From a checkpoint of a small contrastive image-text model.
Model: 3.96M parameters, encoder arch resnet, encoder norm batchnorm, encoder activation relu.
Rows from block 2 of the text encoder of a small contrastive image-text model, named by matrix and row number. Rows with one number belong to one neuron. Each number is 128 + 24 x the weight over its row's rms, rounded and kept within 0 to 255. All counts start at 0. Numbers have three digits each. After the name is the row's rms in percent of the matrix's.
After each neuron's rows are labels from the 100 texts, of 14848, where the neuron reaches its highest value: "tokens" is the input token at the peak. Only what is clearly more common there than usual is listed. The data: regions of photos with short descriptions (Visual Genome).
# fc1: MLP up (text_encoder.blocks.2.mlp.fc1.weight, 768x128), inputs 0-127
# fc2: MLP down (text_encoder.blocks.2.mlp.fc2.weight, 128x768, transposed), outputs 0-127

fc1.2 040:155142112090110117128108065094136105164163096152151132116105126113124111151142122153170145163139146130101143120092131156109158152095128184139114118077127163113108080122128118145103127120156147070117136123101086112070133146151157163137128147146120130115140131160138099138140130138163155069090151149099132119138163126135133130123111091140130128149090124075139124134132104153154125123124
fc2.2 020:109119163136127120091136123154061152083099128126119125130145156133122139135096123128093117142120157149121154136133127102167099137165157124171174142148097152136135125125126127141153110137146110141114098146149161173141129087112111180107141140122136078120133174098167135093138129148110137160108094148143089134105142122135101082159148131132125109101177102126097077162109163103130124131101
tokens: "on"; "white"; "surfboard"

fc1.448 103:104095126139093159126164155154155133104133114064079133172133116109148110160144128131127132093136122111131136121091158129137141126128129136091167127170143091109128120107126157123118112150112096175085127128121114127102118090156155115121127124157170120141107205142156068095118170127145106159104129134119145159139176142124157151138135137159121101140117123083129097094121115122148115128118
fc2.448 100:126146150154187123149097098092105125156126118146155130131121117143130109100157134092100122146135148134133083118148112144134135120131115103178134122088116124090150155120172120156138138136124130109179125130169150126140144178096116092203133123151120105108125048099076145144151099162120127093125114106172119123130129127107115120123127103133170121098131152137112146154137142110100114108103
tokens: "cow"; "umbrella"

fc1.143 117:101136172128103116153148143126092150103138144149180151173132154146142129142165141106099139108121143114132098101117166129114125148100145112148146100131131154110135113123094166171152160147107111171108169141174147110101130115069134126128143147113166167102148151117087094099113125115124132134083138118072134126158148115110112128153119129080132118161107109110169106125093126149087126149105
fc2.143 138:097123127111134184112119143123146088098122115114125097112112134139108113117104144154130137143157132135142142185113104141103098098151123098151134134146125115132103191136120145061135155115118139095153111149144127148134107118093104121168107138180111153132134114067152156146143120161130132143127157103177118129097154114115133082129147139173138127133139170159047129127147111138151113134124
tokens: "white"

fc1.203 127:163127102130103132100116110127183148141139160117108084170117148131106122182126118111096095142158165141125092135147158145108139111108109118127110159119175123082097127193147143110130174105127116164126140109118164144101137125129109131113133137105135165132098114093130096140153095148143106095169084165128125137139126133147092104103081115145158121162137147118169116125109152154142160120111
fc2.203 135:113139088115145093146140156114151125111122101119127125082145072133127129126098166120115081129095112137105122135136119131160056139116188139136129104140149126119113157144162136086130121106151116118130127123172153162109156150116113167081161113164112120120145072111106135160131158155138097121122144127124117153076153125112180124122144119132139104125178124149134180104105119137164130126117
tokens: "white"

fc1.415 118:082092116150105129130111115157112128164156133090112114139145167197164110093147131095123153087123122119077121159123132144129103133127112099115116120141165125141129119115122132115111105088126124141150114077171099083127089138132116154088103129111143156097125152146097161115125122138145111128154153114117129145105129148115130117183153140177139169174156110143121148115144150108133151169086
fc2.415 118:131114112099104126123133127128134069110132151143142115127107111086106159114121131156135164131134131108144103116153128093141113160160145129159135115111133116151127145139163104113107120182115160071105148155134119174168182127113133090155126127152116099158149120142159113129137145106127125140079136140101137094122107146116124105092121159103145102107136101137132229124121134135150128075155
tokens: "boy"

fc1.663 134:108122117140129140118121115113132149099161106139131123101088156117184120163109134129163123144109146127158111112142146107097115125088122143136107144105111148099123170116098062066124155146112100117083122139134145072102146132103163098109155106109165097104106137144119118105165140163085131129176115113138087150188147115099127143153136144105161147133134144101106137133121134113159163137139
fc2.663 166:157141143130101119100178158127139121161104137146116128118161101082098170130094075126122132114132107108135141100127080136084149157148095125131147110177178119132136144124128168150149129127164127118099161135100144149193092099133087116106110158136095120159123128078127105136144113141156132119126104147101125145075111163160156126130119105168086125164136125129116117137140136115103109131129
tokens: "on"; "."

fc1.135 067:132127147128108145108144112149098109119119096113124178117133122126144135132113142128124127107112109151090171115142168074122093101135143109138165121184129107119141115160113161115159180131119139156117115135124176113136138152179138088119104093168128094192148157108132110134136160115087134108145169134144107130105135090134135145117134130132151150122164056093104123123095116103146152144148
fc2.135 041:105145118127117099174138157132160164154091159163104111156125114137120117113137120085133131141117150116144099112126113149115159146096150182084095162104153137108116115112132114129121107159122124106120140124136106131102106107117125186148144140106110132086096085124141120092087109143171117118142119166150157141146112174115126117174110117147100115153113158140173142123170158138083084091125
tokens: "uniform"

fc1.617 112:111185096115125119136131152149168170088117137157093113092112115150121118164142135131153082096127191158113122089139128120107132103097169153088154115124127136130141148131122121120093151141114136095079120117092134071133121117115095120132091117101153105135133120125084106143161137156117126121153085158164185161167136142092111154137098132128127130156113135134126145144099154119122125100133
fc2.617 103:149084144121113119122145119096129087153131142112118114157129141078110093117084126116137103145046109092156139142135131160133137135141115127130093142146124155087146097169157133119143111156164132154174110120153129147143130134132141102091094151142113142084171100109133133133132092132156102147082166156162116098139102136132133101107157113151146116117120109124109119145183134171161102147119
tokens: "white"

fc1.36 119:130173154133111106134107125091126129131130143136189140172115144117151140096126119132104152104138155142139077144110135152140146114146103123158181117121127134086132171142107150115152161161108081144101158153163133113095086105117112127130120126151174111112123147169094144065123134140076107149145137152104126145126138157133115104144075165114128104167130128087117121093104121121109139102123
fc2.36 149:139156146157183148116103198154116151169150089144180122110102105133126125107116131115125106111151107148122125137103124163116150097146142099146118138113147103120106158136143144112172154121114137092146128140132166109136141105111108130147165109162097144124108103089115128125148114132089103085113155095174108124120135081146120155142107151162112079104117135130137119130099102141112109081076
tokens: "white"; "zebra"

fc1.60 120:127124107121127132119148130091130126160138154139171123176107146176125150094140165096114141153134152103126108139141104122074071130134090124181108136122146106124115087132140145139106110150082115136122154122100163157094146121139158116145131118160188110181129155098091136124102155105090109122125139139104173153151124126113092143127130153098174126132146127159096166106126157142127147129148
fc2.60 181:126109166160125176131133115119154161190125122081134102137139141126144145105127138184121112151129137092151134110084127155113115106155123148141149149108106154137111131125173146103141119164154120119186104104090090179151098079156121126160111166137075104125159121098144103139163136135112154138136119137091102118082102111129105142087128110154130144106125122112120110146140114100135119128100
tokens: "horse"; "two"

fc1.137 127:142140137142108114146122136120110109099100112116120111165146144135133096126157171089120115092128136170139132134096137097151118109103127141127156148130133129088092123076112170149081126142153166136092103152171151089138095106131137153160113170135161173150134149145062117113132141167138130135151152120147148124112120137172134136192150111107164145113104088115144137096118156120152105111142
fc2.137 134:148160155119138118130106066114150133117106184125117154093144120155114148118080116180161137153143135105122104118165126135138131147156123145099116108133181143138130143082191137121149133123142111116093084106126099124133196131110130125087118134112131175128123146121128129147118100120143124131115113163102119141136144151100129111089136110119208097146147145135139169140116089131100141118122
tokens: "boy"

fc1.158 114:150107122097091088108125098141169117151099100132138106120114100135169131150155111127141122135152142126156097099131119109105096123107136116078133094160122149095146110098112132136114153160130149179088141147141120112121125126160136137110103145097163116123123172150132120140096158167065125139129110142125170092111138123135119148129192106111156143119189105140178155106156144096128126128095
fc2.158 173:097080159137160139148133163144112120142145130117120166151122093139117122133070143176139146085124129107084139148129180150165165104155130098126106146111083104127131129148154122107119125131109107129158084143126157138154117147108118170122111085106087171152128086097124139113120130123165121168122112130106087117154165116084080108116139140109119148124121133142136146160161134118123084129150
tokens: "on"

fc1.581 108:167118161154157148147119109139128121163166100164107119099109132160124119135107156153146140088160118120122108147098140135131125102105129111077121139104127122093112103081121156140136089129128128111063102096128121131099131091116120144134157106104142132134173100150147128096115140122159156068119171120132153133160127141102112167133120145141134111189146186154102140123136106108111180135122
fc2.581 088:092149103122102115101146133116118129121110147095139140127118131082144125117158105117112137143082117116136149131152109126129133156151124167198121110158118145164159151168142097142097168134133154136204152138130152101142134172127135082107098170169124118114073157126108140145155113124080106165129105144118114116118129110141138115111137116123111126067097099109147100132117133151126082137141
tokens: "red"; "stop"

fc1.638 112:155158135102102147126139150102115108144125137131112086120090138118129141139161129064135139160095115111160092130134158135109131155132130117125130138133132132071106139150079091087118097120141156167124126142118166118135090101143139158134146128129161100128125142131121119134143108103080134129157126145138146082123080133090146128096181097129133142125151112085142124103130110143151144084210
fc2.638 084:118133166166153105161109124129167127127196116153115129163134160145107111112133133126128160120158101111106181136126130131174107154090117102109109158159106117149134115153141117110140142083124083081129110149111142097138162137114131133096088123127120141126137123118193107137066117150124115117143097089156127096139160145111109109131079170125129161127115122154138123107143158092145108099136
tokens: "red"

fc1.26 060:073122126115149140141081127137139127098076141136148128171158111100132096137175084106109113151157168135128082156111081192100171130130110138137110139083178175159140115116109127134119106118113107128133107137125092118131115129152125173126135119108144149108162069105135125113129110115130146088171115167149105126166137159139119119145127127132113154134145132165158116135140137150123118106110
fc2.26 037:157121163103123099118137140109116123180149113079124116113146148173127181138092160138146122103150141172135161118099129089138120122152107082127131117149111070170116124138127124123128129113136145141156148105116148148120143128110134083127108125137112128146121181140104142156190155126124122174090147041083136145130096105112147143116144132110136101127131110103098150115115109129126160125140
tokens: "on"

fc1.166 075:146136122095124133097127085093137092151103128115165106132100094144114109140142120137121089151138099126110128145101093163107187094117115141114141112125146141163126123135118119168092116136145167093130109146124076107113120161106135122131088135133176147103167107140156117113114093139101184127158165127119132147133147158169131156110100099179107121093123134147115107123157101156159159127086
fc2.166 048:129109119146134124135134160135116176118164127137094170133151162091165143132123133090119149118110140132118136135139135109112120177124136133166144141125092139117160118117132180106153146110146112161112091105081166135106131103144116153125161122145091083160077163091060136139151167110154131145099117125146127106072099129092117111144155125083126169149144121107140122137095140114114130149144
tokens: "on"

fc1.277 070:080116103119120102140101146155110164087164138136111175156157131091138128129130122126087116147140125109115054117152110108101091121115118161101110165158109144123117165120127152134121130157109144140132117137134193139097152141097141139134121150108136114157103144121194161109161116118157088162082118122127128132079106153124137071142139133123086108150121114117117127125140156157121135104122
fc2.277 036:166148147100123129101140147113147083119085102103150084093110129127111133137132134132145093108169130163127175128130131136153142164152136101157138098118152123160142116116131077124114140082165067141133106119134084106178128102151115106135103115157142150113148084111076098174112132142117165124156142147102123110152152115140149155120147126134136112100137124153117132126142104099137134173178
tokens: "is"

fc1.580 103:115106127132108146160124108161104131128129106091119148113123103126122148157121159116100096108103141113108125163135141077139137093105111132085156157143118087146154132147065128135139164107102150158110116120137152114152124114141133142106139080117176094167170086137111116117079150148105113123161188147133114130116149117138129158167123109136168113163161088120109094155112131115127138162167
fc2.580 063:108137103140117076090145140111173107181118161156146141154100138119143122109150104106161159154109126127113124093147095149118123139110128152155121107152132147105098152142177123100131141142133118105165137137157119102112136128120144125149090166151082136109064154106150141131168104111184144134107103089156143097121102145106123107105121153135094157118098153122160150117116125145125106078090
tokens: "horse"

fc1.573 145:131135100112130122123106160111136137154107120166163110136129141157119131099163121126081122128117145138132116139152099153144109120158124131118103101158136165103149152121083169129127109133146150149144124113103139086121109128142124159089111121132138077141112157109119104093115185121184117104174130108154170172150125134115166142130102100099137087098070127141088127114102151105120181090140
fc2.573 196:099152064107157139123094138152078118166141150102111147092132162150120095112121109142134136160161146134162142121078140114147136132144094158105127134138119128129106170121136124164110133136131098138143123089115070091124092087105141129094158145145088097145159142149110130138153133128142127110115106147147098113151163106113152148101133143098172119118136195108094107128130146128157157103148
tokens: "racket"; "playing"; "tennis"; "bat"

fc1.332 125:134150104110152137136112142142155144156126111134136093117157122165101137122167131110137185098127148131129088136169121134166094166120086113140154126155112139113099147087088083131121128128154184141145158096128159142147116135177150154144165146111161124097115163130126088116131108140112160139168138141079114095084122122090101084118134093114159120109137115113125104098133119136136108122164
fc2.332 177:090150112107131131124148076162124119108200103104103159125125133117147112106141153158133134124130147114147149151112140112135115143127141131096084186177104112152126099124118158180120112102132107068137116120141129089114163132103135121117134108098153162131115134129160164159126097135124100119116109087132097094138137149147127124139090198153149134088121104144175128128151110117140096130138
tokens: "child"; "sitting"; "boy"

fc1.624 070:133123138083141126134096159115140142151119155130154111095114167129123123128137103105134124094125095143127157071161118124159156110114139122143127147081088128139129119163138119127128114136107125159148182111164113159164101115136160146133149160130172139142153122120075126141089137174110063116159109148083121115161106124118146097146116063103140098103132136156153098142133143157131129154157
fc2.624 041:116125125136100115134162090143163127116153098120113135181163109125144148129137133105126142148129153127118143178110138116058082127145105118114125137154146102089152161113111162094129132145147140092122079152154143117103126127121114143151116096109083129131109120139158111106142127098170174156116107095182141114100157124133151170091145167115119139127125141124148161137143134134128119089059
tokens: "white"

fc1.457 077:096094062131138155121119123125125165127172113111135104129108128114106168140143091145131130144109084128131100145149131122119110177149111100151121093114134130114092152122099151102125157133131110131135133117124172183122123086090130104158126160050121159163139119169124137122113123156150124108089122107125148124110132097142153150129156119088173106152114113160151073136125158124127146111153
fc2.457 054:147147127115081135109131126122158093087102133128150169096122075109122095091126169091091122105148154087112147132123114112123154096101190189097156132135113149130142146087163104113125131153131158135138104147132106105147150149128132156101148126199130109119112125146140128116142131089115138125174126141112091155102153144140078103134123155127110171125139142097112140138117126103124134157136
tokens: "are"

fc1.528 143:125112098086124147149121117158102132116095150122133151179137065139142107163150135129118098151094123074096145147109148132150141134148114120168135072164151137155106130197136096137123175150135146135110120132136174114134147134149152155141090124137102111099109124095104136147114128136136098115129153095168138126139112087127151110075164127158151095132141075142118129134134139119103149116116
fc2.528 098:114145161175098123124138126094150124172131100153131117111098178112119125077115136134144187096156167148160113097115109105129108145106154146083130151141116106126117148095115128155154093151095108136137107137117093144155134115126120089103137095136151153170162105136108157097113125121120167130141117143098111124124093178119127161144088153103129177107114163114139120125100084120130107154152
tokens: "jacket"

fc1.419 126:123138145122136121161102119166093124093129116069109121131096145122151149114127132161101146111110106123128100151171150128092089159138138122117150126160130109100097146113098123134173125121120135123103130102127196140101109153128183125094147116125158120132160102107154115108165144163159075088090100150076153128141146129145160168140156115129123100141120078113115127159122162141110122127145
fc2.419 080:131133119113100116105144129100155134167095120181152134134144089131124105140125109108133120117139165111114133128099118122146167133113143164142137156101127146158163128142136122092066140156135129130175143132149077140160143094114077142170124149150125106105084134169096143154097110099076165137172161106166098140098123126109104085128112146102135135107146161140136126128123088100138102149133
tokens: "leaves"; "is"

fc1.126 109:169109148090111143107137168099133139161116144095164090093102160126145118112133098096119128138091127085152089125099171152145176167129169117109137142098182116090097170120139107125134106112135147130103124144149099152129130126169129119164133154125160127128077136145126118119131172128095147085129132135124135075103130135120129117113182109116136129089158125142151106088137140121161123134134
fc2.126 088:094154120155161134149127092139122137119171127159087140175138106159133153117120173153145154123127139135111157112134083105117083094101111095179127083141091122136140137114135113156146155122155100126133094113136129109149122112099147122090152095134091134128153122085131131132113095123164112178144092107128105163147139122141088151146082154100153183160144135132147122118132147154103108113149
tokens: "red"; "orange"

fc1.284 091:157147119092108087124139149114139092144137133117107096122107154114149124129180154072113097102108149113135064142110149115115120130137127118122146136156115112085096119090110101112115118132126185174117118144106122086171129115120142147134100147118138118115151141122101093117159136170064141120170142143153167098137122128118168107168166098117149144127142102083146121104123142138152118112157
fc2.284 113:123133183132148116134103071150156130134152127138103162124114096165097169111116134170135154105144117128106150134141129130140113120156120136103076135120097122146133130143150113128140145096116103111114073139137109124143169129088135151104113131109144155140110093114189112139081101127160078161126104105116118109132151151094084132134132153137183108108100113148182157141118128121125084113161
tokens: "red"; "flowers"

fc1.673 047:153103127121130173130122158095121121125144118102115125134117123123132145149116123147143134101083144114104145123173153109166137169118151132155103161117127096109107102101130131131182126117137137130114130084120149128105128109204159155109169156125118133143085102142073143136123137169128138127135146133059159151160118127107126108166114125110101068140161090103157140111131130154076144143125
fc2.673 027:124121094108095107102106096130160149130145170146158131135162099110116147139153129101129118142178101163076098121156130098119118083131142117141157136131135132146127195163153128108095126141128116134139136153186102134126159159086125132117075161148119137106153144135147159113149119127081117114114108155136097123138146143158141122104129106151141164087137137118084087146119125143136070098112
tokens: "white"

fc1.586 110:115127128103097124150160121167140128121097152146120167130184174126103116126175150163117128162145190077122110139118162146103076156130176138151133119105126116115130142084138078111113168139123129123085129134128142141121133118091091101123159141120144129111114175106141120153161132126145115137171132136108063137121096124144119140146130150170099157170130136150122109116112130107099123146125
fc2.586 118:151098117118129127104075153084123168136115120154127151075126128156106116149118116119134138122157090182113129114141095115156160162123113086153154108139138118132147150116128104154145144135122112136144091126138109138152156159184147126137093130143160141141058083106112126117097125132112135142106133112118181156126135153136164138147144058094156125090138147130128158133107105134117167102114
tokens: "on"

fc1.736 104:143115089107086163133129131146132126159125100146136140147101130114106184104139167127168107149115102141099129137165145104128105107149168132126151114167139096148198133132097124132138154172107140121093152127104121140124131126159168141097142145141138147138177182112138071066140154123141115116106143159093135102151102112118146131129116086124140119141098122106141133120109105121168105099159
fc2.736 076:098137168146160072130117108125102163097135155125121093114134114129126090170113088130093125115136085119137102151107129146140142136096087143135132138127128142126117096113168117156127108100142108121138122153162167120126087142065116119171151113109153077125076112152090150181114129150140140144143110110184130175107132125130147147132128157129150149137152160117112104142119143139089142149100
tokens: "are"; "fence"

fc1.391 054:104122092093085153137085099130134107107158099137117136092140144106120154133108103122164138110143117146113106087149147094094102140164064072146143124152150188072066153146147139117150143154128128129158121133145150149121141142104171125081150130135138116150129117162128126116151162091142136118083101131116133121111108138126152130161175122128143103134151133124129088130132133124120120109164
fc2.391 034:157138162118153092123140135140103151130092110119135133121096100130107094131138121126072075137114133115149160137096108154137137137110184179101117144127099099189143119101124088120107116126134094136102112109142130129152123079136107164134116153156154121110136123106164135134072101154166124147181118128126147135103163124159093092129094131147138138127150114108090176132132145154158139155134
tokens: "are"; "trees"

fc1.501 134:118133150135119126072090123109086160144144120134184187180148152102098115120104091099124133113107143123133120089086154137154173166145121148114141130136130108130132131206110159157145154118111102139134168115126128096124091147139132144155173116154152149120139129157149098103122143145098077101139119140133113132108139146137119108094110155114157139135110134137115147137112170120099164118145
fc2.501 174:172156153110167120139132121174123160142082092178148142154105062137144136140130187099125125156138088170110123135115152143141138116120161131140130145138141117104116141135143129130124160145119168116114086140084136124055176137153097114113126097159146094104114128124154139128131121155117086115112115108129134150133097102157159120160127142129090109124124114108150145147079094122127134154121
tokens: "white"; "sheep"

fc1.616 129:074098082123112156113144141150129158096141084128163151131137120117164160176148128115115135157136113153140127113111138082170072082123140126102169130154109135151150132140093140113102171139127114106128114173104173152125111133105115123137122135125121106176137134109173137140129144112132158140152170145143119151111143120159129134111107098127116183129132170140140086132089150109163128097101
fc2.616 095:176186154136156110134111147090135110146103145100111108128090118142076114076112149126115128106133138097127118132146140170086179156120142147117077139119156108115095104104189120136167111123142161143128134108132110107117143112183142138117142139135147160123114118151114114117132131131149113121123118127104111118151137135114116148140163143104124069144098084112105179150151124142084156163154
tokens: "and"

fc1.631 064:141096083087132113114103128096138135143129142106123050089133129113141178127139123118121152137099113107139099118153133098081140159150127137104106133117132131128110167148123069144126103132151119105149112144134157148109130113101172147118175137096095173127081113140095119098116137186181132156084099133139157114167127137133133094133118135089116095126101126121136108122158135121104116123137
fc2.631 035:136153150163118129115162105175119106094150121116168167160111111112095117138160117165130095134152127128122141130114143135174145091120146132125152161146095138148155132080152168081134164106126119132098161112144106121156134114124099135108112122146176090124140146132160125140087101118108142074137140102115096126089135086108125117099118117146152141118175161124094129112094113158177118154107
tokens: "leaves"

fc1.256 054:152145153152116152180097124164130125124147155137130139137154150122087117118141090130130135119116184127181102113148141139142134198149079149147112127107112158122142115108163102111134140114132103143115132112136111126137175130127079131103162123124077113098081138137105156151118141100165091121087090118119117116098113109084105106127153126108152135146112131120151147126127142160110068124167
fc2.256 032:132107154098151128108126101123086113117111098111103100123100120169114115134086140182116088145116138151123152110119129133127118102152156103105137113156170138167106169117088055156110065121129116124126130139133140152148119106147163122134077126111174153121167136080143117106141107151141093132115108128120171148183144135168153117123137153158138125115146112120108129121149138126172133114105
tokens: "toilet"

fc1.319 140:127150148118137129112118123101134174182155119173136114116102140155151129132145128106144195076093160123122106134167145151122135164145111102102142144114106156094101160127097105149134110146161132130127109146192130101120137089118159127148086090113164121102093128122131124106116134106136112156157112167109116117128139126113129081122174088083141102107092127119100144088132145136139147127106
fc2.319 156:110128110149111155157127074134130067140163142100149123138133124126109153143144124161113102147169142135147129121097093116116120109178107178144108144164145082155096141115096144145146127092130161099153118108099128101163150122124145123115122127136133161121147157130111124106139094125135120166103122068130125111131094161097145131185081167147141122144147096141162133121149110112090090147157
tokens: "child"; "boy"

fc1.346 052:043128103110089122122090155140128138096124150126131174142153162106127121123117086117122137130155143142101065112150140106099117130140115144159143186150118176104132157134136157110129160151120148139128142140107138123124143140127156142117130160104143097144097130123170137121143149091130103113104098142088121136082132112116126109141171116112133139122123074111162099148152170136142094079111
fc2.346 033:186122151094141131126146131142127119131088089108147089122127114149095142126127140133106080107152141169134163109145132170142140146129143129096118098103138066189123132082117061112103107107146066144132095113141115137144124090120128122147117111146128169138150108117090123148120113141154139131141146147129131134130133132176131117144127140147132118139161116128065168118139114107139173161162
tokens: "is"

fc1.161 056:149109140112140104084101120111116122157123160135114139124108124138107126098123146138094129083117149155155136126092138135135159165102137173161120151072115119140151112140167141128151155112161140110110113144105105129103133140150133140169140162121094093119075174160092110132152114096116107141133116109093114151107136138115130110096156127069132167080104103120179138130152142131166073112115
fc2.161 033:130113123127140172133128148148129119106151126131136125141159165161090115127101096133143112132161088121091104108194147142148131143117137090103143083141148113125130151075094118143088094124123109201129124106127106126176140106120119118123120121116158168135153089095117118103121124139109117099090114147135119125111119151142114128153109127188124139168135132165108095133140112159101187171122
tokens: "boy"; "yellow"; "on"

fc1.153 103:132115101141138123123152114165111133163116120126098073134094138099133094113140117084130117124094158141125113117126141123150125134101107125102102104111121116131148132163069104132106113145095169140087207171104118107105132147122145167091112120141130150132123117091113101095122139126129153150144096182124163106114109137082195118115148091142157113131148133136111131103112127164135119092157
fc2.153 136:126109158145127124135140109143159125126174105140103176146086126127141138112134122093154127121150072097078135119154144174171117155121128080097115108129120097140120125120145117153169122110156130075130133157112118094097189111137097126091131140152103147079122113137142142127106138160143123082129133131156143105139168146122131092110128178125120098111113093138150088128145180101138113121132
tokens: "red"

fc1.668 121:117162103151110107147164134114129118142096136119140098163130164154146130113191126084114109147105148109133090171111137112103091133132104112145122159124138072106121120131143166191098171098086121129111118136144144148149129135111182103132132123161150093143172162108104157103119141121126139123109157126147112125186130106107126149143168116154100128155161104141102161118114117153156135131145
fc2.668 167:120145181121151177152142108149153193164120145146132123109136110114134124147105143143097113153140134108135143088101107142145085114129088140154155121178100167129126126092160129083123132164133135132159117115104134198132149071110085102158150139109115125109136071125137112141122136156103077128121108144115146140122129112151117154078119128121106102102127125120165156137127139136129122090115
tokens: "horse"

fc1.576 092:096142135124102114127143134142131113108102115120117184158154112116166123145122135093142130135144129133099185127135161102103102084134146101141157126153156153111135083161117154092133167115098144157133114132115146088149147151186126115113104118158141086167127152131139098135108121097100155096158174139168095125105125073128119146114139120130155142127155064114094123128105111096126140111154
fc2.576 052:135127129128156128157112125130120152156112129156111091129119129155081155105145136126109111123095149136165070095119085148137163145111146158074081150121114094140099134121126113156140107145141117097089137121133131170090102124097143149139164127111086155102137101121148123108106133142191081148132110142121162131171123174131135104154122122135113105150105142133156171103163156150116105100098
tokens: "uniform"

fc1.366 103:134149117148094095143131107090122171143107143128139132181134158115150110124195127086128128117133119107152141165152104132099102141139147081155114148127148080122111176138112141184112108088105110148103110146122127142127161097110144141103120127167148107149153177119133115101164148118105166111126081151148087131136136132119121133167139075098084118135150087133132140108127114114149123130123
fc2.366 145:113114175132151179168118108163135156139166173147123115115104107093133094148097160137114118157084125119103137127096119118138121098154100158102156130153116151135093120107176138065148149149116118111129126152135131162106151113083106118139125131107109157111108047143109141141116133170110107122111121068121162137187146146140128125107141131116123121102137122126161136144124135126093117135116
tokens: "orange"

fc1.30 138:148125123104148160156134135114151078115137129096111129092193132140165123095168107108134115133082143131165089133139134080114094137162128127098159131127144146131114101154151146177083099128126152152152139157104151083129133154113088138112118173104182131104144152096131143129157152144100154107146136122116086106163136142149150140138111167155132148152107143120107123139089118118155158137123
fc2.30 127:160138125127125111120090096112149142138150105129092127097140116122143114102154113140107146144148101098112144125151127164149109090113137145158164134139157110091166158145119131093098118112136080097128120147153175154119116116154138134147110157149108130163127160129113129100100072129122144133128151168128113201054125165134097173139149142098151103109144120145176121114128129121151145123090
tokens: "and"; "elephant"; "water"

fc1.550 148:135091120126130154123125116091178104088114125109122164084147154158133112126175163112134111156113130153114142152110139110117077154137123128140125107144135151126092132153123122143087098138088122162094119168115145097135112153120074131077126168106129109118118128132099153112123148168112138133144094098167091123173108149123138126137138117182193123146107155085129152120118138129152131158116
fc2.550 149:140183119148089117107134126134145158072151101142123144126124143114128095141149110108103142113140119150099142110105155166111095127127112119130143157151139095081186148158119126093113102111099103133146126109108112142140101110140173107080126177109142096100101154143124107079119118128095107159144144153132129150097099172146152152184110130111168126131131145108174132112140103111131151148097
tokens: "is"

fc1.692 119:130134156105129095138144120092122170109118104125160141136156172153135107190203092090132101102106159126099110148124172146108147140108119103128136135139141133102076157115101118174116121147075091108081173163106133117149115137095134118116136129134147095134121168133141123144114138132117153159151146141120108149153136176139120110114164166108144153106115114106150118133100137157131146109128
fc2.692 121:138149148140134083131124087086132144101117106126142128130145192110135080105160121094140159139135151141105156130137133146124105142109125127163140118129176107145105161125133133112125120113100114090093146134112142134119106115111120089080076165152140122154119155117109156157080118164087161183133104115122134186126110142129138125150131172113128152111151106109127094147122169116130140072110
tokens: "orange"

fc1.698 060:142181131160099115166126118144105116130159109143119062099129136121081131099131137154126127089114097106160080163112125104115154129151129114167119126142089112127092130125148110107138089158113141130122141127132120121144126133067108117125165140112134124107112131137128181140121137120140064147121077120116133131114158150095133181141161139160152087127083135140131110113187117123124112133163
fc2.698 034:145090123116139178103169146109119134115131155117093181138097110107154103134122094135100107137097154107077173144139135177127111160093119139137126112141145166108169143110098127149114126086153127108133108127123109122125091116164109136139089127120179134115142126123099104116143083124112172117147133128118140124120115155166079088134148121123114170146155132124123118171095137129194143149117
tokens: "jacket"

fc1.34 117:146131117098161118076139067152133175138115139128130114101150134162153112093168122096122149102123134091114082125171125122131089130151118121133172114158151138117106110100113121100121110127115151157138195096094145103139145173121111142136106134158120130108117151130102095119152093156117145135150154161108138127109145128092132105144153103119157096178163145142151148104155135094152093123147
fc2.34 179:106159122137121141095145119150140127119188107113115162104120118117149163089096149186165159123165111138142116137135133091094105163135156131070082142134100130148140140115107135169121130154107124097126122135132085125126173123129091101112119128103138123157112112171146156162125112116109125122093093150098118094136157161154116116130093169109131113094132098131160131103111151113138087164159
tokens: "child"